config.yaml
model: "self-supervised image encoder"
dataset: "photos of plants and fungi (iNaturalist)"
train_examples: 90422
image_size: 32
crop_scale_min: 0.2
horizontal_flip: true
color_jitter: 0.4
method: "byol"
arch: "convnext"
isotropic: true
norm: "layernorm"
hidden_act: "gelu"
mlp_ratio: 2
dropout: 0.1
inner_norm: false
patch_size: [4, 4]
conv_stem: false
layers: 16
width: 384
kernel_size: 7
projector_hidden: 512
projector_out: 128
projector_hidden_layers: 1
target_momentum: 0.996
init: "kaiming_normal"
residual_init: "none"
optimizer: "adamw"
learning_rate: 0.00087
beta1: 0.85
beta2: 0.999
eps: 1e-08
max_grad_norm: 5.0
gradient_centralization: true
max_steps: 11400
batch_size: 128
epochs: 16.1
lr_schedule: "cosine_restarts"
final_lr_fraction: 0.01
warmup_steps: 2280
weight_decay: 0.1
Rows from block 3, named by matrix and row number. Rows with one number belong to one neuron. Each number is 128 + 24 x the weight over its row's rms, rounded and kept within 0 to 255. All counts start at 0. After the name is the row's rms in percent of the matrix's.
# fc1: MLP up (model.blocks.3.mlp.fc1.weight, 768x384), inputs 128-255
# fc2: MLP down (model.blocks.3.mlp.fc2.weight, 384x768, transposed), outputs 128-255
fc1.216 109 [146 103 111 128  90 135 128 101 140 124 104 120 138  94 125 118 142 142  93 135 142 122 141 127 102 167 144  83 116 127 107  73 146 123 144 106 101 122 132  96 100 112 160 126  87 162 113 145 152 144 135 119 133 172 126 171 157 149 113 105  99 124  91 140 129 184 137 144  91 118 108  90 113 121  74 164 164 120 114 154 121 128 157 152 142 112 108 128  75 144 104 148 163 118 122 129 130 129 127 134 136  95 104 126 111 118 149 130  92 118 131  77  89 115  91 123 150 120 162 135 131 128 120 106 102 145 126 107]
fc2.216 121 [ 78 136 157 154 160  91 107 144 100 130 137  97 138 113 152 128 115 157 140  78 139 177 127 146 104  94 129 180 152 149 128  85 125 132 153 148 132 107 125 139 119 108 123 109 130 135 155 142 149 150 126  78 106 142  99 127  88 133 128 107  98 148 157 178  89  72 147 103  87  83 156 121 155 119 124 124 139 140 129 147  61 114 144 125 146 104 146 124 124 126 132 142  96 101 140 126 114 166  94 159  97 111 105 173 115  91 128 118  88 129 125 125 135  78 146 134 124 111  94  97  82 125 134 154 105 162 146 128]
fc1.217 084 [117 137 130 115  98 128 124 137 146 133 114 166 130 128 125 128  87 150 123  83 149 124 131 138 137 110 154 117 129 107 148 147 120 132  86 152 145  82 123 119 143 132 119 151 166 130 116 153 126 148 119  70 141 133 172 127 103 149 160 138 105 121 157 149  94 133 157 152 129  90 106 148 108 122 128 120 123 209 115 113 111 102 141 120 107 175 117  97 149 123  96 126 119 121 138 173 135 128 144 164  88 115 133 132 129 179 107 133  87  96 103 108 167 180 130  80 163 124 156 145 129 136  89  97 139 123 101 160]
fc2.217 077 [139 179  99 142  96 117  67 160 136 135 136 190 129 147  98 122  85 118 146 114 141 186 143 136 169 121  90 133 119 160 112 122 137 125 151 141 162 117 127 136 141 114 141 169  96 113 106 157 129 132 137 121 130 112 125 132 151 104 143 118 157 167 117 126 143 106  84 128 130 151  95 113 107 119  83 169 129  86 148 134 125 101 156 158 130 152 119 131 117 133 102 140 148 136  99 160 151 142 132 123 123 155 113 145  97 155 159 123 115 138 110 161 156 154  89 130 101 143 150 140 137 118 134  99 131 102 105 119]
fc1.218 099 [133 137 130 139 128 128 126  86 159 170 136 167 132 118 111 129  76 125 152 109  93 142 133 114  98 132 105 144 128 136 103  82 102 135 169 123 126 117 168 150 126 111 151 132 138 107 151 149 115 126  71 139 125 154 146 139 126 110  95  97 134 121 134 149 128 128 111 126 109 155 153 103 131 138 140  95 105 126 168 119 112 109 117 161 110 129 184 144 108 171 148 108 116 157 144 169 191 130  84 117 121 112 111 143 143 107 140 125 123  83 142 126 107 175  86 143 160 128 155 139 146  99 109 131 160 102 141 125]
fc2.218 097 [135 126 112 102 119 147 128 120 134 132 120  86  98 129 148 145 155 154 168 140 149 101 133 131  90 133 149 128 153  83 134 127 166 159 160 144 126 111 130 109  99 129 122 135 160 106 173 179 152 141 128 123 114 114 119 112  83 118 147  97 141 141 131 127 112 105 139 115 141 133 142 118 150  85 114 127 124 127 121 146  94  87  98 140  91 125 142 157 182  87 175 155 111 113 109 157 150 118 106 121 151 117  63 148 131 122 144 117  98 132 163 164  90 105  81 135  93 108 142 120 117 111 139 158 141 193 139 105]
fc1.219 093 [ 90 154 126 125 115 132 135  96  80 120 107 134 125 167  94 120 133 183 172 169 173 170 143 144  95  93 123 147 116 143 144 161 143 104 117 154 122 132 163 111 147 138 183 112  96 172 161 138 156 166 121 135 123 144 142 132 129 130 103 140 141 119 154 120 136 131 111 147 123 123 131 139  88 156  99 161 104 129 117 104  75 138 150 134 148  66 100 144 126 147 153 124 145 133  89 181 109 117 138  97 123 110  88 110 130 124 149 133 146 138 129 148 143 100 152 158 113 150  90 136 128 147 137 136  99  84 109 113]
fc2.219 080 [172 163 115 142 138 135 134 164 148 124 140 133 157 122 140 109 157 105 107 177 121  99 137 132 113 162 106 170 126 113 118 143 169 154 116 119 112 138 136 125 153 136 119 149 107 123  97 141 121 128 106 101 120  97  66 155 130 129 122  85 132 144 120 101 145 137 113 117 115 152 123 127 115  89 174 107 104 106 176 124 131  72 100 111 127 115 113 111  91  97 130 125 121 162 113 110 159 131 116 105 156 135 110 142 103 139 131 159 135 143 114 153 115 137  84 146 120 150 153 188 146 158 110 155 111 124 132 144]
fc1.220 114 [126 140 116 142 161  94 125 135 129 116 133 113 116  78 114 112 114 153 122  86 144  88 109 117 109 157 171 118 139 121 153 155 141  99 152 107 117 141 127 144  80 151 123 120 128 123 139 138 103 133  84 119  70  86 123 147 122 138 127 175 155 105 144 138 135 138 179 126 170 111 138 108 130 128 117 153 135 113 101 116 172 124 165 116 102 126  96 174 136 196 154 161 137 137 104  66 121 126 162 150 131 148 155 129 143 156  99 140 104  72 154 117  98 149 146 119 170 125 148 132 147 139 140 113 151 158 133 107]
fc2.220 111 [103 125  99 148 112 120 127 100 137 108 125 104 117  95 137 141 158 144 150 133 149 112 150 141 129 126 133 145  91  87 129  98 158 174 107 131 113 102 115 104 134 153 109 128 165 112 144 129 100 115 134 165  81  77  81 111 131 148 131 173 122 116 176 119 116 151 115 173 148 105 104 113 108 148 107  92 131  70 145 118 128 152 142  87 124  92 181 142 123  96 140  91 155 127 159 125 114 113 125 147 119 112 125 148 103 115 125  89 116 142 111 126 134  89 123 138 141 106 151 143 138 128 151 210 167 162 134 150]
fc1.221 110 [ 83 141 165 120 158 153 116 191 119 114 104 113 119 145 143 127 116 141 141 117 135 123 117 100 122 151 117 125 122 149 112 115 128 127 128  92 109 130 156 125 138 143 137 173 119 123 126 115 118 104 134 116 125 112 161 141 136 146 137  78 149 114 111 211 154 100 140 119 139  95 127 137 179 115 118 168 123 178 131  89 121 130 130  94 141 130 134 116 133 143 116 144 118 122 138 138 115  99  97 139  89 106 163 148 165  76 141 128 135 146 167 162  76 179 100 150  71 152 113 146 152 149 140 161 171 143 163 108]
fc2.221 107 [133 170  95 113 113 129 127 118 126 163 117 119 177 148 121 142 126 131 125 137  90 150 122 107 152 138 138 144 103 104 152 115 151 126 153 117 133 148  98 182 147 139  88 149  93 109  96 117 160 121 159 142 148 145 122 100 113 129 173 115 150 101 145 138 160 125 109 145 122 142  94 129 196 127 141 185 121 135 123 160 135 131 151 127 120 127 111 105 128  84 104 105 135 124 112 124 148 102 140  87 157 160 122 119 133 134 109 121 101  88 125 115 100 121 142  85 103 165 131 133 153 132 127  95 154 148 131 105]
fc1.222 102 [149 150 107 103  93  75 116 158 131 144 136 151  96 124 134 138 129 160 114 128 141 166 120 125 144 117 104 100 142 129 147 158 145 125 133 133 130 151 145 146 128 131 184 188 171 169 117 100 141 127 137 144 151 121 120 118 182 158 172 146 132 127 110 143 121 118 121 112 157 141 105 168 162  89 126 162 145 108  88 177 127 118 156 141 153 167 153  97 141 122 134 137 100 186 110 104 127 148 160 126 126 123 140 167 169 141 153 145 114 152 182 120 131 107 157 142 137 113  95 112 125 152  75 121  99 151  94 121]
fc2.222 105 [128 104 174  93  96 127 114 114 146 134 107 124 170 104  88 158 122 115 128 117  86 125  91 107 159 125  87 139 112 149 104 142 104 102 152 115 119 159 138 118  99 148 166 121  97 153 119 131 138 138 110 111 128 199 114 118 143 117 120 124 136 123 114 158 128 124 145 142 133 104 123 157 127 148 148 151 115 104 119 152 111 150 161  97 124 102 131 112 169 123 158 113 142 166 144 129 114 170 116 133 156 145 165  81 125 154 134 143 157 115 140 110 116 147 192 107 121 119 159 131 132 113 115  75 112 108 137 148]
fc1.223 099 [ 97  88 128 165 136 147 142  52 147 108 108 102 111 153 132 102 147 106 110 112 128  95 145 139 106 131 104 111 124 133  81 133 117 134 128 117  85 107 162 163 132 140 166  93 117 129 147 127 104 119 137  95 161 172 132 196 121 142 114 126 131 146 122 102 113 134 163 135 143 156 129 108 135 169 152 133 108 150 122 115  93 133 144  84 144  91 146 122 137 105 138 138 110 119 137 134 182  95 112 144 122 121 124 127 144 115 121 154 179 151  68  84 129 147 112 159 134 137 110 136 120 156 136 106 132 132 129 109]
fc2.223 101 [158 121 122 137 147 104 130 135 112 116 107 168 122  90 106  84 134 113 136 147 109 145 110  88 131 137 139 108 138 120 138 128  97 122 151 125 181 139 117 154 121 151  83 162 108 161 130 160 129 116 127 128 144 148 116 124 143 106 152 111 163 127 120 138 111 150 120 148 130 137 123 129 115 105 117 155 128 107 142 137 120 139 159 116 114 156 109 105 126 113 125 104 130 149 101 120 132 171 165 113 134 154 201 110 126 141 156 158 156 110 120 145 143 194 189 128 114 147 165 137 145 123 108  95  85 100 145 174]
fc1.224 095 [109 143 119 127 154 132 101 147 165 142 121 139 154 145 181 149 145 123 136  80 145 182 135 127 170 146 142 125 111 166 121 141 112 110 118  83  85 120 100 154 139 112 157 131 133  80 133 126 169 138 131 101  71 110 134 133 155 132 131  93  79 114 115 120 117 126 137 115 100 136 183 120 131 120 137 106 120 116  97 126 176 167 172 134 131 109 126 111 125 137 134 165  91 149 109 148  81 152  99 173  97 126 130 112 139 143  75 116 142 154 118 147 141 116 163 128 109 120 106 130 187 142  85 121 185  95 122 140]
fc2.224 094 [ 90 125 148 138 141 101 111 123 132 131  95  86 134  96 147 142 162 125 141  97 161 141 118 161 110 130 133 163  94 134 114 101 144 148 140 136 110 156  95 112 105 124  93 120 102 115 112  91 148  85 140 133 118 134 141 172 124 172 158 147 131 129 131 105  97 122 132 115 151 144 135 138 138 137 141 145 124 155 160 130 103 161 132 107 137 117 114 146 125 125 144 116 160 127 135 169 131 119 105 104 135 104 151 160 163 129 118 159 105 108 131 103 116 155 100  80 135 117 150 143 148 103 145 142 170  83 106 132]
fc1.225 102 [ 94  87 106 146 129 116 128 163 142 147 118 169 169 160 132 104  92 113  92 123  84 139 145 121 118 132 161 109 138 103 185 110 170 160 157 112 160 118  91  98 137 142 102  87 107 118 117 104 134 148 122 105  93 158 114  56 122 127 127 160 144 121 183  93 146 134  96 154 132 151 136 145 117 179 176 115 134 102 115 126 184 158 161 129 126 151 120 127 177 146 127 115 157 166 135  92 148 140 111 121 131  98 133 125 152  86 138 149 120 122 118 113 131 142  74 108 106 161 109  83 158 116 123  64 169 137 125 122]
fc2.225 098 [133 155 144 139 122 153 137 105 146 132 139 160 111 118 134 141 175 150 106 111 108  80 113 131  92 178 104 120 157 150 127 134 111 119 104 124 147 135 165 137 114 134 134 165 168 115 116 135 147 102 130 137 131 154 139 141  88 109 123 133  94 111 103 152 109 137 114 151  82 133 115  96 178 133 152 107 119 156  97 158 118 180  98 158 158 145 152 120 102 124 114 134 152 105 142 146 168 148 162 137 177 127 107 122 113 174 112 124 128 121 115  83 138 159 108 131  89 172 138 131 141 140 161 149 162 157 112 143]
fc1.226 096 [153 138  95 145 126 131 133 131 178 130 100 126 130 112 118 127 102 125 166 126 147  80 141 142 153 114 104  98 139 108 112 105 129 127 112 114 102 127 173 118 149 101  94 119  98 108 126 118 154 157 143 123  48 154 117  86 135 109 172 138 101 122 110 154 138 169 143 114 178 138 133 152 149 185 118 124 179 130 104 111 109  78 166 128 150 114 126  88 118 131 134 114 135 150 165  78 131 118  66 110 184 107 133 129 114 119 127 156 120 142  99 146 133 130 100 119 160 103 116 153 135 153 135 103 100 170 131  56]
fc2.226 082 [122 117 123 113 118 118 188 101 103  99 130  75 140 159 148 134 151 102 173  79 163 129 129 112 173  92 140 125 111 148 157 103 127 141 127 121 107  94 168 104 141 154 107 125 129  76 142 100 143 130 137 149 177  91 159  86 127 146 124 139 144 134 174 121 101 145 124 142 129 138  95 118 105 125 126 159 105 137 163 143 110 117 160 104 127 111 133 123 109  88 159 124  93 129 114 119  87  70 134 108 139 111 117  88 163 143 125 139  91 119 122 103 129 107 118 142 162 153 120 148  79 148 154 118 115 118 146 133]
fc1.227 093 [147 136 135 143 124 125 120 141  96 129  85 109 127 125 105 133 151 148 119 119 141 108 171 106 122  92 115 138  99 107 132 106 181 140 120 133 157 115 151 138 118 129 161 128 120 128 102 141  90 154 128  97 162 111 152  99 160 108 177 108 140 126 109 137 148 127 154 133 115 123 133 134 128 147 104 160 142 117 121 126 122 153 105  79 100 170 121 126 122 114 130 109 146 138 143 125 122 157 106 124 114 101 132 119 113 130  56  99 120 108 104 134 103 149 124 112  94 162 102 141 132 101 110 137  99 122 143 101]
fc2.227 097 [120 147 147 141 168 159 117 108  94 115 132 124 146  94 164 146 136 132 188 120 157 142 160 118 162 159 167 122 135 128 101 156 138 136 115 128 134 114 126 133 145 131 126 123 126 125 155 136 162  62  82 163 107 100  80 146  78 123 153 124 139 155 108 167 121  90 106  99 111 114 150 145  96 121 126 106  87 136 121  97 181 102 132 140 106  73 114 156 162 119 132 141  99 119 112 140 105 121 143 105 141 105  78 187 137 132 123 141 148 115  95 172 117 148  88 154 121 137 168 130 149 114 107 139 111 146 147 137]
fc1.228 108 [145 124 137 122 103 110 174 144 141 156 136  10  86 118 136 165 132 131 138 169  97  61 114 119 107 119 131 143 126 117  84 100 182 123 125 126 123 169  95 175 135 133 183 160 122 141 169 133 142 135  95 135 166 132 136 151 127 123  94  97 136 151 112 116 141 147 109 141 128 125 128 125 107 141  98 149 129 127  94 118 143 107  94 140 109  99 142 124 112 120 144 128 162 114 141 124 110 179  90 113 133 158 144 139 149 138 158 123 121 130 105 116 103 114 101 116 143 141 151 115 150 185 122 115 125 168 139 157]
fc2.228 109 [110 156 102 147 117 129 171 110 155 133 169 136  92  96 125 134 161 131 113 140 121  97 109 146 120 168  96 106 111 115 139 126 160 133  96 131 133 133 129 141 145 158  93 148 124 115 125 165 131 127 170 155 112 109 103 139  91 132  96 118 155 125 123  86 103 127 108 110 128 151 102 116 129 135 128 110  93 112 131  81 183 133  82 114  99 151 133 143 153 126 126  98 144 108  63 158 163 122 154 111 152 116 116 111 145 124 140 178 135 113  95 110 138 138 133 116 102 130 137 134 117 144 136 163 157 137  90 131]
fc1.229 107 [111 138 130 116 153 116 151 102 138 122 117 120 109 135 133 135 118 164 103 126 118   9 142 118 133 124 116 184 154 177  86 117 115 119 118 133  83  86  96  81 149  70 125  76 122 125 161  89 156 156 115 124  97 109 170 130 120 124 180 174 115 176 134 156 151 110 143 118  97  89 158 152 113 131 128 136 123 125  83 164 115 123  97 129 108  91 166 160 110 141  94 130 106 127 116 149 130 118  88 159 147 109 133  87 165 145 161 112 133 103 136 111 163 116 114 130 104 141 147 137 135 137 133 143  93 132  94 103]
fc2.229 102 [108 112 121 104 132 145 134 127 118 125 114 108 141 142 116 164 139 115 140 156 125 162 143 119 140 132 145  86  95  98 142 146 145 104 143 126 143 114 139 136 128 153 141 128 152 112 123 122 158  96 153 143 135 122 104 145 122 105 147 142 118 111 149 113 157 185 108 151 141  95  94 155 108 168 123 125 126 141 121 120 137 143 130 114 113 118 175 160 126 117 132  49 120 155 158 122 125 128 113  96  73  59  84 137 139 139  94 108 113 167 110 126 112  85 128 119 121 136 126 109 120 132 135 134 144 106 148 109]
fc1.230 097 [120 126 140 112 104 135 131  75 131 132 116 144 139 109 121 146  66 118 141 120 147 148 152 118 168 140  68 129 134 167  87 118 143 152 129  90 126 134 145 167  88  76 192 146 152 100 105 100 170  79 118 149 183 124 141 104 156 114 144 125 134 161 167 127 157  92 155  90 171 140  97 166 141 143 183 160 164 119 138 112 102 127  81 142 122  93 140 106 107 108 137 122  80 135 155  81 139 143 137  96 140 134 132 124 120 134 140 147 140 163  95 149 147  84 151 123 157 140  98 123  92 111 146 117 142 108 113 104]
fc2.230 093 [128 109 116 170 117  88 164 121 108  76 135 142 120  87 116 132 144 118 104 117 145 102 140 114 111 135  72 162 120 102 175 126 125 128 150 112 143 119 112 171 144 101 137 121 129 146 120 134 117 122 142 137 174 144 113  88  98 133 124 160 145  97 159 114 129 138 127 136 132  97 128 134 159 172 121 105 112 131  89 106 142 106  94 126 111 150 125  94 113 131 113 133 186  93 101 135 132 158 135 112 122 130 117  84 113 186 142 123 113 127 103  71 126 139 119 121 103 148 132 121 128 123 130 145 119  86 135 160]
fc1.231 098 [162 115 147 158 114 126 183 141 169  93 149 135 111  94 106 137 148 125 130 120 141 133 118 113 161  82 110 130 163 158  98 105 130 142 156 106 116  75 103 106 109 118 115 110 102 179  88 147 113 144 175 121  95  93 177 122  96 114 123 145 132 148 113 144 139  93 156 131  66  74 121 162 155  92 142 113 112 115 132 181 150 138 151 127 153 112 157 118 115 111 151  98 129 126 111  95 115 161 140 142 120 100 154 140 108 135 148 159 151 105 133  83 118 143 151  90  84 157 131 126 107 135 133 131 141 110 104 128]
fc2.231 085 [131 127 118  66 111 148 123 121 124 149 131 122 111 157  92 130 127 106 222 150 118 122 160 140 153 132 142 179 138 104 106 172 164 136 144 120 113 129 124 102 146  91 141 132 136 121 166 144 159  95 104 108 108  96  95 113  87 129 130  88 138 152 133 145 159 133 165 109 111  92 110 135 140 146 136 123 116 104 133  99 123 136 154 142 143  86 131 131  97 119 140 127 132 101 108 147 125  85 131 103 149 128 145 183 114  87 121 147 142 137 129 119 143 133 107  97 104 122  94 101 118 153 140  83 140 176 158 113]
fc1.232 098 [166 126 126  77 140 109 151 169 126 126 128 132  83 145 103 133 151 118  89  98 136 174 135  87 120 118 131  82 169 201 197 123 114 131 111 131 100 124 123 128 161 115 135 157 142 153 135 142 112 131 128 109 168 150 138  99 177 152 151 118 118  99 145  89 110 166 130 118 103 103 140 144 103 163 142 114 128 195 120 115 156 161  86  90 114 173 136 167 132  88 149 102 144 135 124 132 105 135 149  96 105 130 124 145 164 122 113 148  98 148 106 169  81 104 107  98 117 115  84  84 121 137 110  99 132 164 129 152]
fc2.232 117 [123 163 112 117 148 135 139  93 158 118 147 122 133 154 110 158  81 128 132 138 132 141 166 149 123 148 145 109 171  94 106 136 141 115 120 142 150 119 127 116 113 130 110 114 158 109 156 117 135 107 145 102 144 104 109 171 142 126 129 118 117 132  98 148 145  97  85 117 118 103 135 123 118 106 126 153 175 147 162  83 139 119 117 128 165 108 170 166 130 107 138 139  98  87 140 156 140  79 123 110 130 106 100 190 114  83 126 163 112 142 137 163 131  58 101 154 131 105 124 123 142 128 133 158  85 149 134 137]
fc1.233 097 [134 121 163 128  89 135 150 141 115 117 131 138 132 130 168 142  99 152 132 114 157 105 122  88 105  79 127 158 127 112 133 168 127 137 119 100 146 163  70  94 113 176 145 108 117 102 124  97 135 145 122 163 108 115 145 111 115 108 146 168 102 150 167 164  93 142 145  87 143 117 159 114 165 121 129 124 133 156 134 107 141 136 105 117 153 160 152 125 174 108 172 175 121 139 128 102 116 144 141 124 116 148 137 139 114 129 103 141  98 117 102 148 112 195 140 116 141  97  89  96 116 119 143 149 102  87  91 113]
fc2.233 113 [136 145 149 126 159 127 112  94 120 157 146 103 122 110 122 124 122 157 204 125 173 148 168  84 161 144 123 166 145 129 129 160 106 129 131 144 143  96 162 134 128 138 156 142 157 107 149 136 141 100 136 128 133 101 106 109  91  99 152 131  95 123 108 131 121  95  98 165 127  69 152 152 142 118  80 141  98 104 138 145 144  90 128 130 123 106 104 128 128 105 120 167  99 153  95 133 117 138  96 129 106 131 102 118  86 154  94 102 115 163 107 151 108 123 115 147 140 117 135 125 140 105 116 144 123 139 136 157]
fc1.234 100 [114  97 142 102 120 121 111 127 190 130 110  89 134 107 119 113 186 162 137 104 135 120 154 111 135 121 120 119 129 160 144 110 112 137 116 139 172 129 147  69 153  87 145 122 101  90 124 156 107 128 124 123 140 143 163 164 117 105 128 126 147 106 136 168 101 113 136  91  83 111 137 165 130 163 126 133 113  93 160 165 128 131 100 134 200 124 141 140 108 103  99 146 152 117 139 152 128 152  91 120 117 107 139 125 116 143 142 170 155 150 140 101 130 127 147 158 111  88 107 134  74 119 125 125 161 174 163  68]
fc2.234 090 [166 105 155 119 112 131 131 109 151 120  52  99 139 139 109 171 109 152 155 115 151 139 101 141 167 111 117 154  99 140 154 122 202 127 143 128 106 110 102 129 113 148 138 106 185 112 154 130 165 161  87  93 110 140 170 104 147  95 117  82 129 139 130 152 153 150 116 161  93 146 117 147 169 138 204 163  81  99 127 146  91 129  91 170 145 111 147  97 148 142 147 120 147 148 145  94 128 149 154 132 122 159 126 112 191 138 146 119 138 148 166 135 127 128 154  99  95 145 137 127 144 123 126 159 109 130 155  99]
fc1.235 105 [107 109 145 143  94 140 143 131 113 108 134 102 161 184 125 167 144 140 109  89 115 127 112 131 123 124  97 115 156 169 129 159 137 159 132 101 125 116  97 125 165 146 116 136 105 122  89 105 168 147  88 109 145 181 167 129 147 139 158 142 120 109 144 164  83 144 154 134  75  59 122 140 124 154 113 102 126 103 160  88 117 138 163 156 104 137 142 127 164 163  96 162 137  93  87 103 126 185 130 133 135 139 103 119 111 104 131 119 108 120 110 107 149 127 107 145 142 129 148 126 142 112 161  89 110 177 146 139]
fc2.235 107 [154 158 125 162 152 115 155 115  83 111 144 145 142 134 122 143 143 129 101 113 110 163 144 104 117 122 107 145 162 130 145 117 134 126 142 161 145  97 127 149 146 158  99 113 114 153 119 149 123  94 156  80 119 146  90 168 108 153 173  95 101 134 110 161 109 109 115 140 127 138 153 123 124 141 173 134 139 116  67 134 135 145 132 130 171 155 132 132 104 152 103 111 146 137 169 144 116 132 143 106 101 112 136 143 104  72 129 140  85 118 107 179 155  83 106 175 126 118 125 129 138 136  98 172 160 109 173 119]
fc1.236 099 [164  85 101 152 125 120 167 144 124 139 132 114  92  94 156 117  96  80  79 119 106 138 134 112 181  98 165 139 143  88 118  86 143 126 113 145 105 147 132  95 100 162 128 106 114 133  94 137 105 126 115  94 145 108 186 121 108 111  98 132 116 155 110 165 159 144 128 116 103 144 131 176 136 141 125 143 148 120 119 139 133 132 106 110 149 142 139 115 108 113 132 164 122 111 145  85 134  49 119  86 126 108  94 129 161 149 130 129 138 135 128 164 134 128 140 178 118 140 159 134 146 146 115 154 121 116  67 117]
fc2.236 111 [150  91  98 100 114 141 143 172 132 125 139 111 147 134  99  87 131  95 185  97 106 120 132 152 163 137 154 132 104 136 123 182 110  99 132 121 143 110 149 144 132 145 156 128  97 118 127 160 106  72 102 163 153  90 131 105 144 142 116 128 128 117 146 137 102 126  93  77 124 163  93 110 127 125 123 151 144 133 154  58 156  58 145 136 163 103 176 133 114 145 155  73 116 131 105 133 109 146  99 116 136 118 151  91 140 138  98 117 168 129 109 136 144 152 112 141 124 141 129 114  93 112 140  85 116 130 123 134]
fc1.237 093 [145 153  82  96 121 153 115 111 119 112 171 145 169 113  87 124 118 100 148 105 155 131 116  81 137 144 134 112  78 144 134 115 161 162 131 118 130 121 135 129 130 156 138 157 141 125 118 121 125 106 155 108 105 124 108 159 109 107 132 159 127 120 165 138 125 184 123 166 144  89 160 101 100  79 143  73 170 121 133 183 129 132 131 164 125 149 123 112 184 119 131 111 147  92 126 127 121 108 114 112 154 130 116 102 124 134  97 134 104 108 111  74 142 134  88 126 103  97 155 135 158  90 143 142 124 147 107 141]
fc2.237 089 [182 115 137 110 156 175 133 134 172 157 153 142 112 181 175 156 123  88 144 142 153 111 100 142 126 144 129 132 105 154 119  71 121 137 121 144 114 106 126  93 121 176 122 115 147 127 152 132 128 148  91 136 126 121 108 164 149  78 131 122 115 180 124 132 137 152 121 106  92  98 121 144 116 146  94  77 157 159 111 127  79 136 139 161 141 133 162 171 130 145  98  92 102 140 138  81 172 124 150 120 137 147 159 124 136  78 120 183 122 130 152 120  92 137  99 117 151 148 109 143 133 149 112 128 125 174 132  95]
fc1.238 091 [ 86 154 156 140  89 150 143 181 146 114 129 115 139 127 133 161 143 183 130 124 105 110 126 120 100 139 114 152 108 105 134 157 155 144 134 114 124 132 133 110 139 137 126 153 167 125 143 134 156 125 121 142 120 137 143 139 179 120 158  95 108 130 108 128 110 143  91 115 147 113 112 142 146 146 104  91 140 116  93 126 143 137 183 124  83 136  71 159 147 120 146 146 122 107 140 155 104  88 123 110  95 108 103  92 107 130 105 107 143 168 118 121 156 136 110 111 144 127 141 117  85 104 133 160 110 171  97 122]
fc2.238 085 [100 126 125 132 134 154 136 152 137 167 117  75 119  73 145 134 125 130 158 172 122  99 137 147 116  92  77 139 131  96 128 141 194 131 126 140  95 115 134 147 110 156 154 140 110 131 109 163 143 112 134 131 130 103  58 123 123 137 101 116 125 179 112 144 145 119 157 154 112 120 117 163 117 154 122 111 139 115 143 123 113  78 151 123 134 124 110 130 137 101 137 122  99  89 128 159  94 152 103 142 105 150  64 104 134 113 142  93 120  86 152  98 123 136 129 165 105 114 139 135 160 137 122 134 156 142 134 126]
fc1.239 106 [ 60 150 122 119 112 104  88 167 107 169 132  82 120 123 126 120 126 173 121 130 122 133 121  93  76 107 156 138  61 125 144 181 125 118 132 118 129  89 152  87 113 144 122  94 148 130 159 148 141  85 126 116 150 127 106 127 132 155 148 147 116 128 111 116  89 104 124 133  58 114 158  66  92 129 114  56  79 110 100  66 131 106 126 106 128  80 156 183 112 136 148 139 115  89 108 117 127 146  93 162 103 137 159 105  86 177 116  78 147  91 122 147 119 126 147 154 122 155 115  97 143 165 163 179 122 108 148 139]
fc2.239 096 [148 105  81 138 107 133 132 162 133 104 130 123 101 153 153 109 135 113 139 124 126 117  95 142 151 167 151 126 178 119 145 120 130 130  93  84 107 157 148 145 120 108 112 110 146 135 109 107 121 110 144 161 157 103  92 119 157 119 100 157 138 103 149 114 122 168  97 121 148 136  95 119 172 102 153 158 174 144 130 100 152 104 149 131 113 147 129 151  81 139 160  93 138 120 128 154 141  95 125 135 137 121  88 160 131 111 129 137 144  96 106 116  98 175 126 156 134 142 123 118 129 145 123 118 138  97 132 126]
fc1.240 083 [101 125 123  99 155 156 167 124  92 115 163 148  71 141 107 121  76 117 159 133 110 150  99 125 103 141 158 151 112 131  85 127 120 107 116 148 144 120  96 118  90 145 145 107 114 163 171 124 151  84 120 107 120 130 117  87 193 134  97 150 149 122 157 147 172 139 122 123 124  96 113 117 128  95 141 132 110 105 110 120 129 126 129 154 105 149 141 151 142 128 173 134 139 119 116 148 144  86 154 158 118  91 145 139 133 108  97 161  94  93  88 148 162 136 109 143 102 114 155 128 103 139 143 106 114 118 159 123]
fc2.240 076 [103 122 130  92 134 129 130 141 139 119 139 120 148  94 155 119 116 153 101 121 137 107 181 107 133 153  78 116 108 164 123 117 132 178 110 144 103 144 138  84 168 140 149 172 107 114 153 123 152 130 137 164 120  84 155 107  95 155 116 111 157 111 121 126 128 147 118 112  95 153 130 113 139  86 133 132 147  88 167 127  86 136 104 157 121  86 112 124 143 126 173 120 103 133  94 138 152 145 146 131 133 125 114 124  95 130  93  87 151 152 163 126 118  88 137 127 115 108 114 157 146 112 177 152 137 126 100 119]
fc1.241 106 [102 126  98 130 110 141 134 132 107 112 126 118 171  87 120  72  95 166 143 151 171 156 117 135 127 153 142 146 109  99  88 139 115 112 112 157  71 100 142 152 144 124 133 125  96 113 118 135 132 141 137  78 108 142 164 107 107 108 104  89 117 142 133  97 140 201 132 146 120 101 155  93 110 147 190 123 120 131 131 128 147 130 131 117 140  90 156  78 110 129 102 178 152 106 122 121 117 110 125 129 167 104 116 116 135 131 152 107 170 134 112 156 138 160 165 133 168 161 114 147 128 111 108 126 127 123 107 147]
fc2.241 130 [134  76 114 115 173 110 159 193 106 128 141  89 141 152  67  77 112  97 155  86 103 126  92 161 154 134 137 124 122 154 107 165 113  97 155  99 157 114 158 168 116 148 158 127 132  94 128 138 132  91 125 176 144 117 155 122 153 155 105 160 170 126 163 138 116 144 137 129 155 177  97 110 127 136 143 149 148 146 129 119 112 131 181 113 110 116 155 110 120 163 147  87 122 133 150 125 108 130 103 158  95 168 151 136 148 138 116 108 132  99 119 132 119 175 139 115 147 129 138 104 106 135 139  70 137 104 145 139]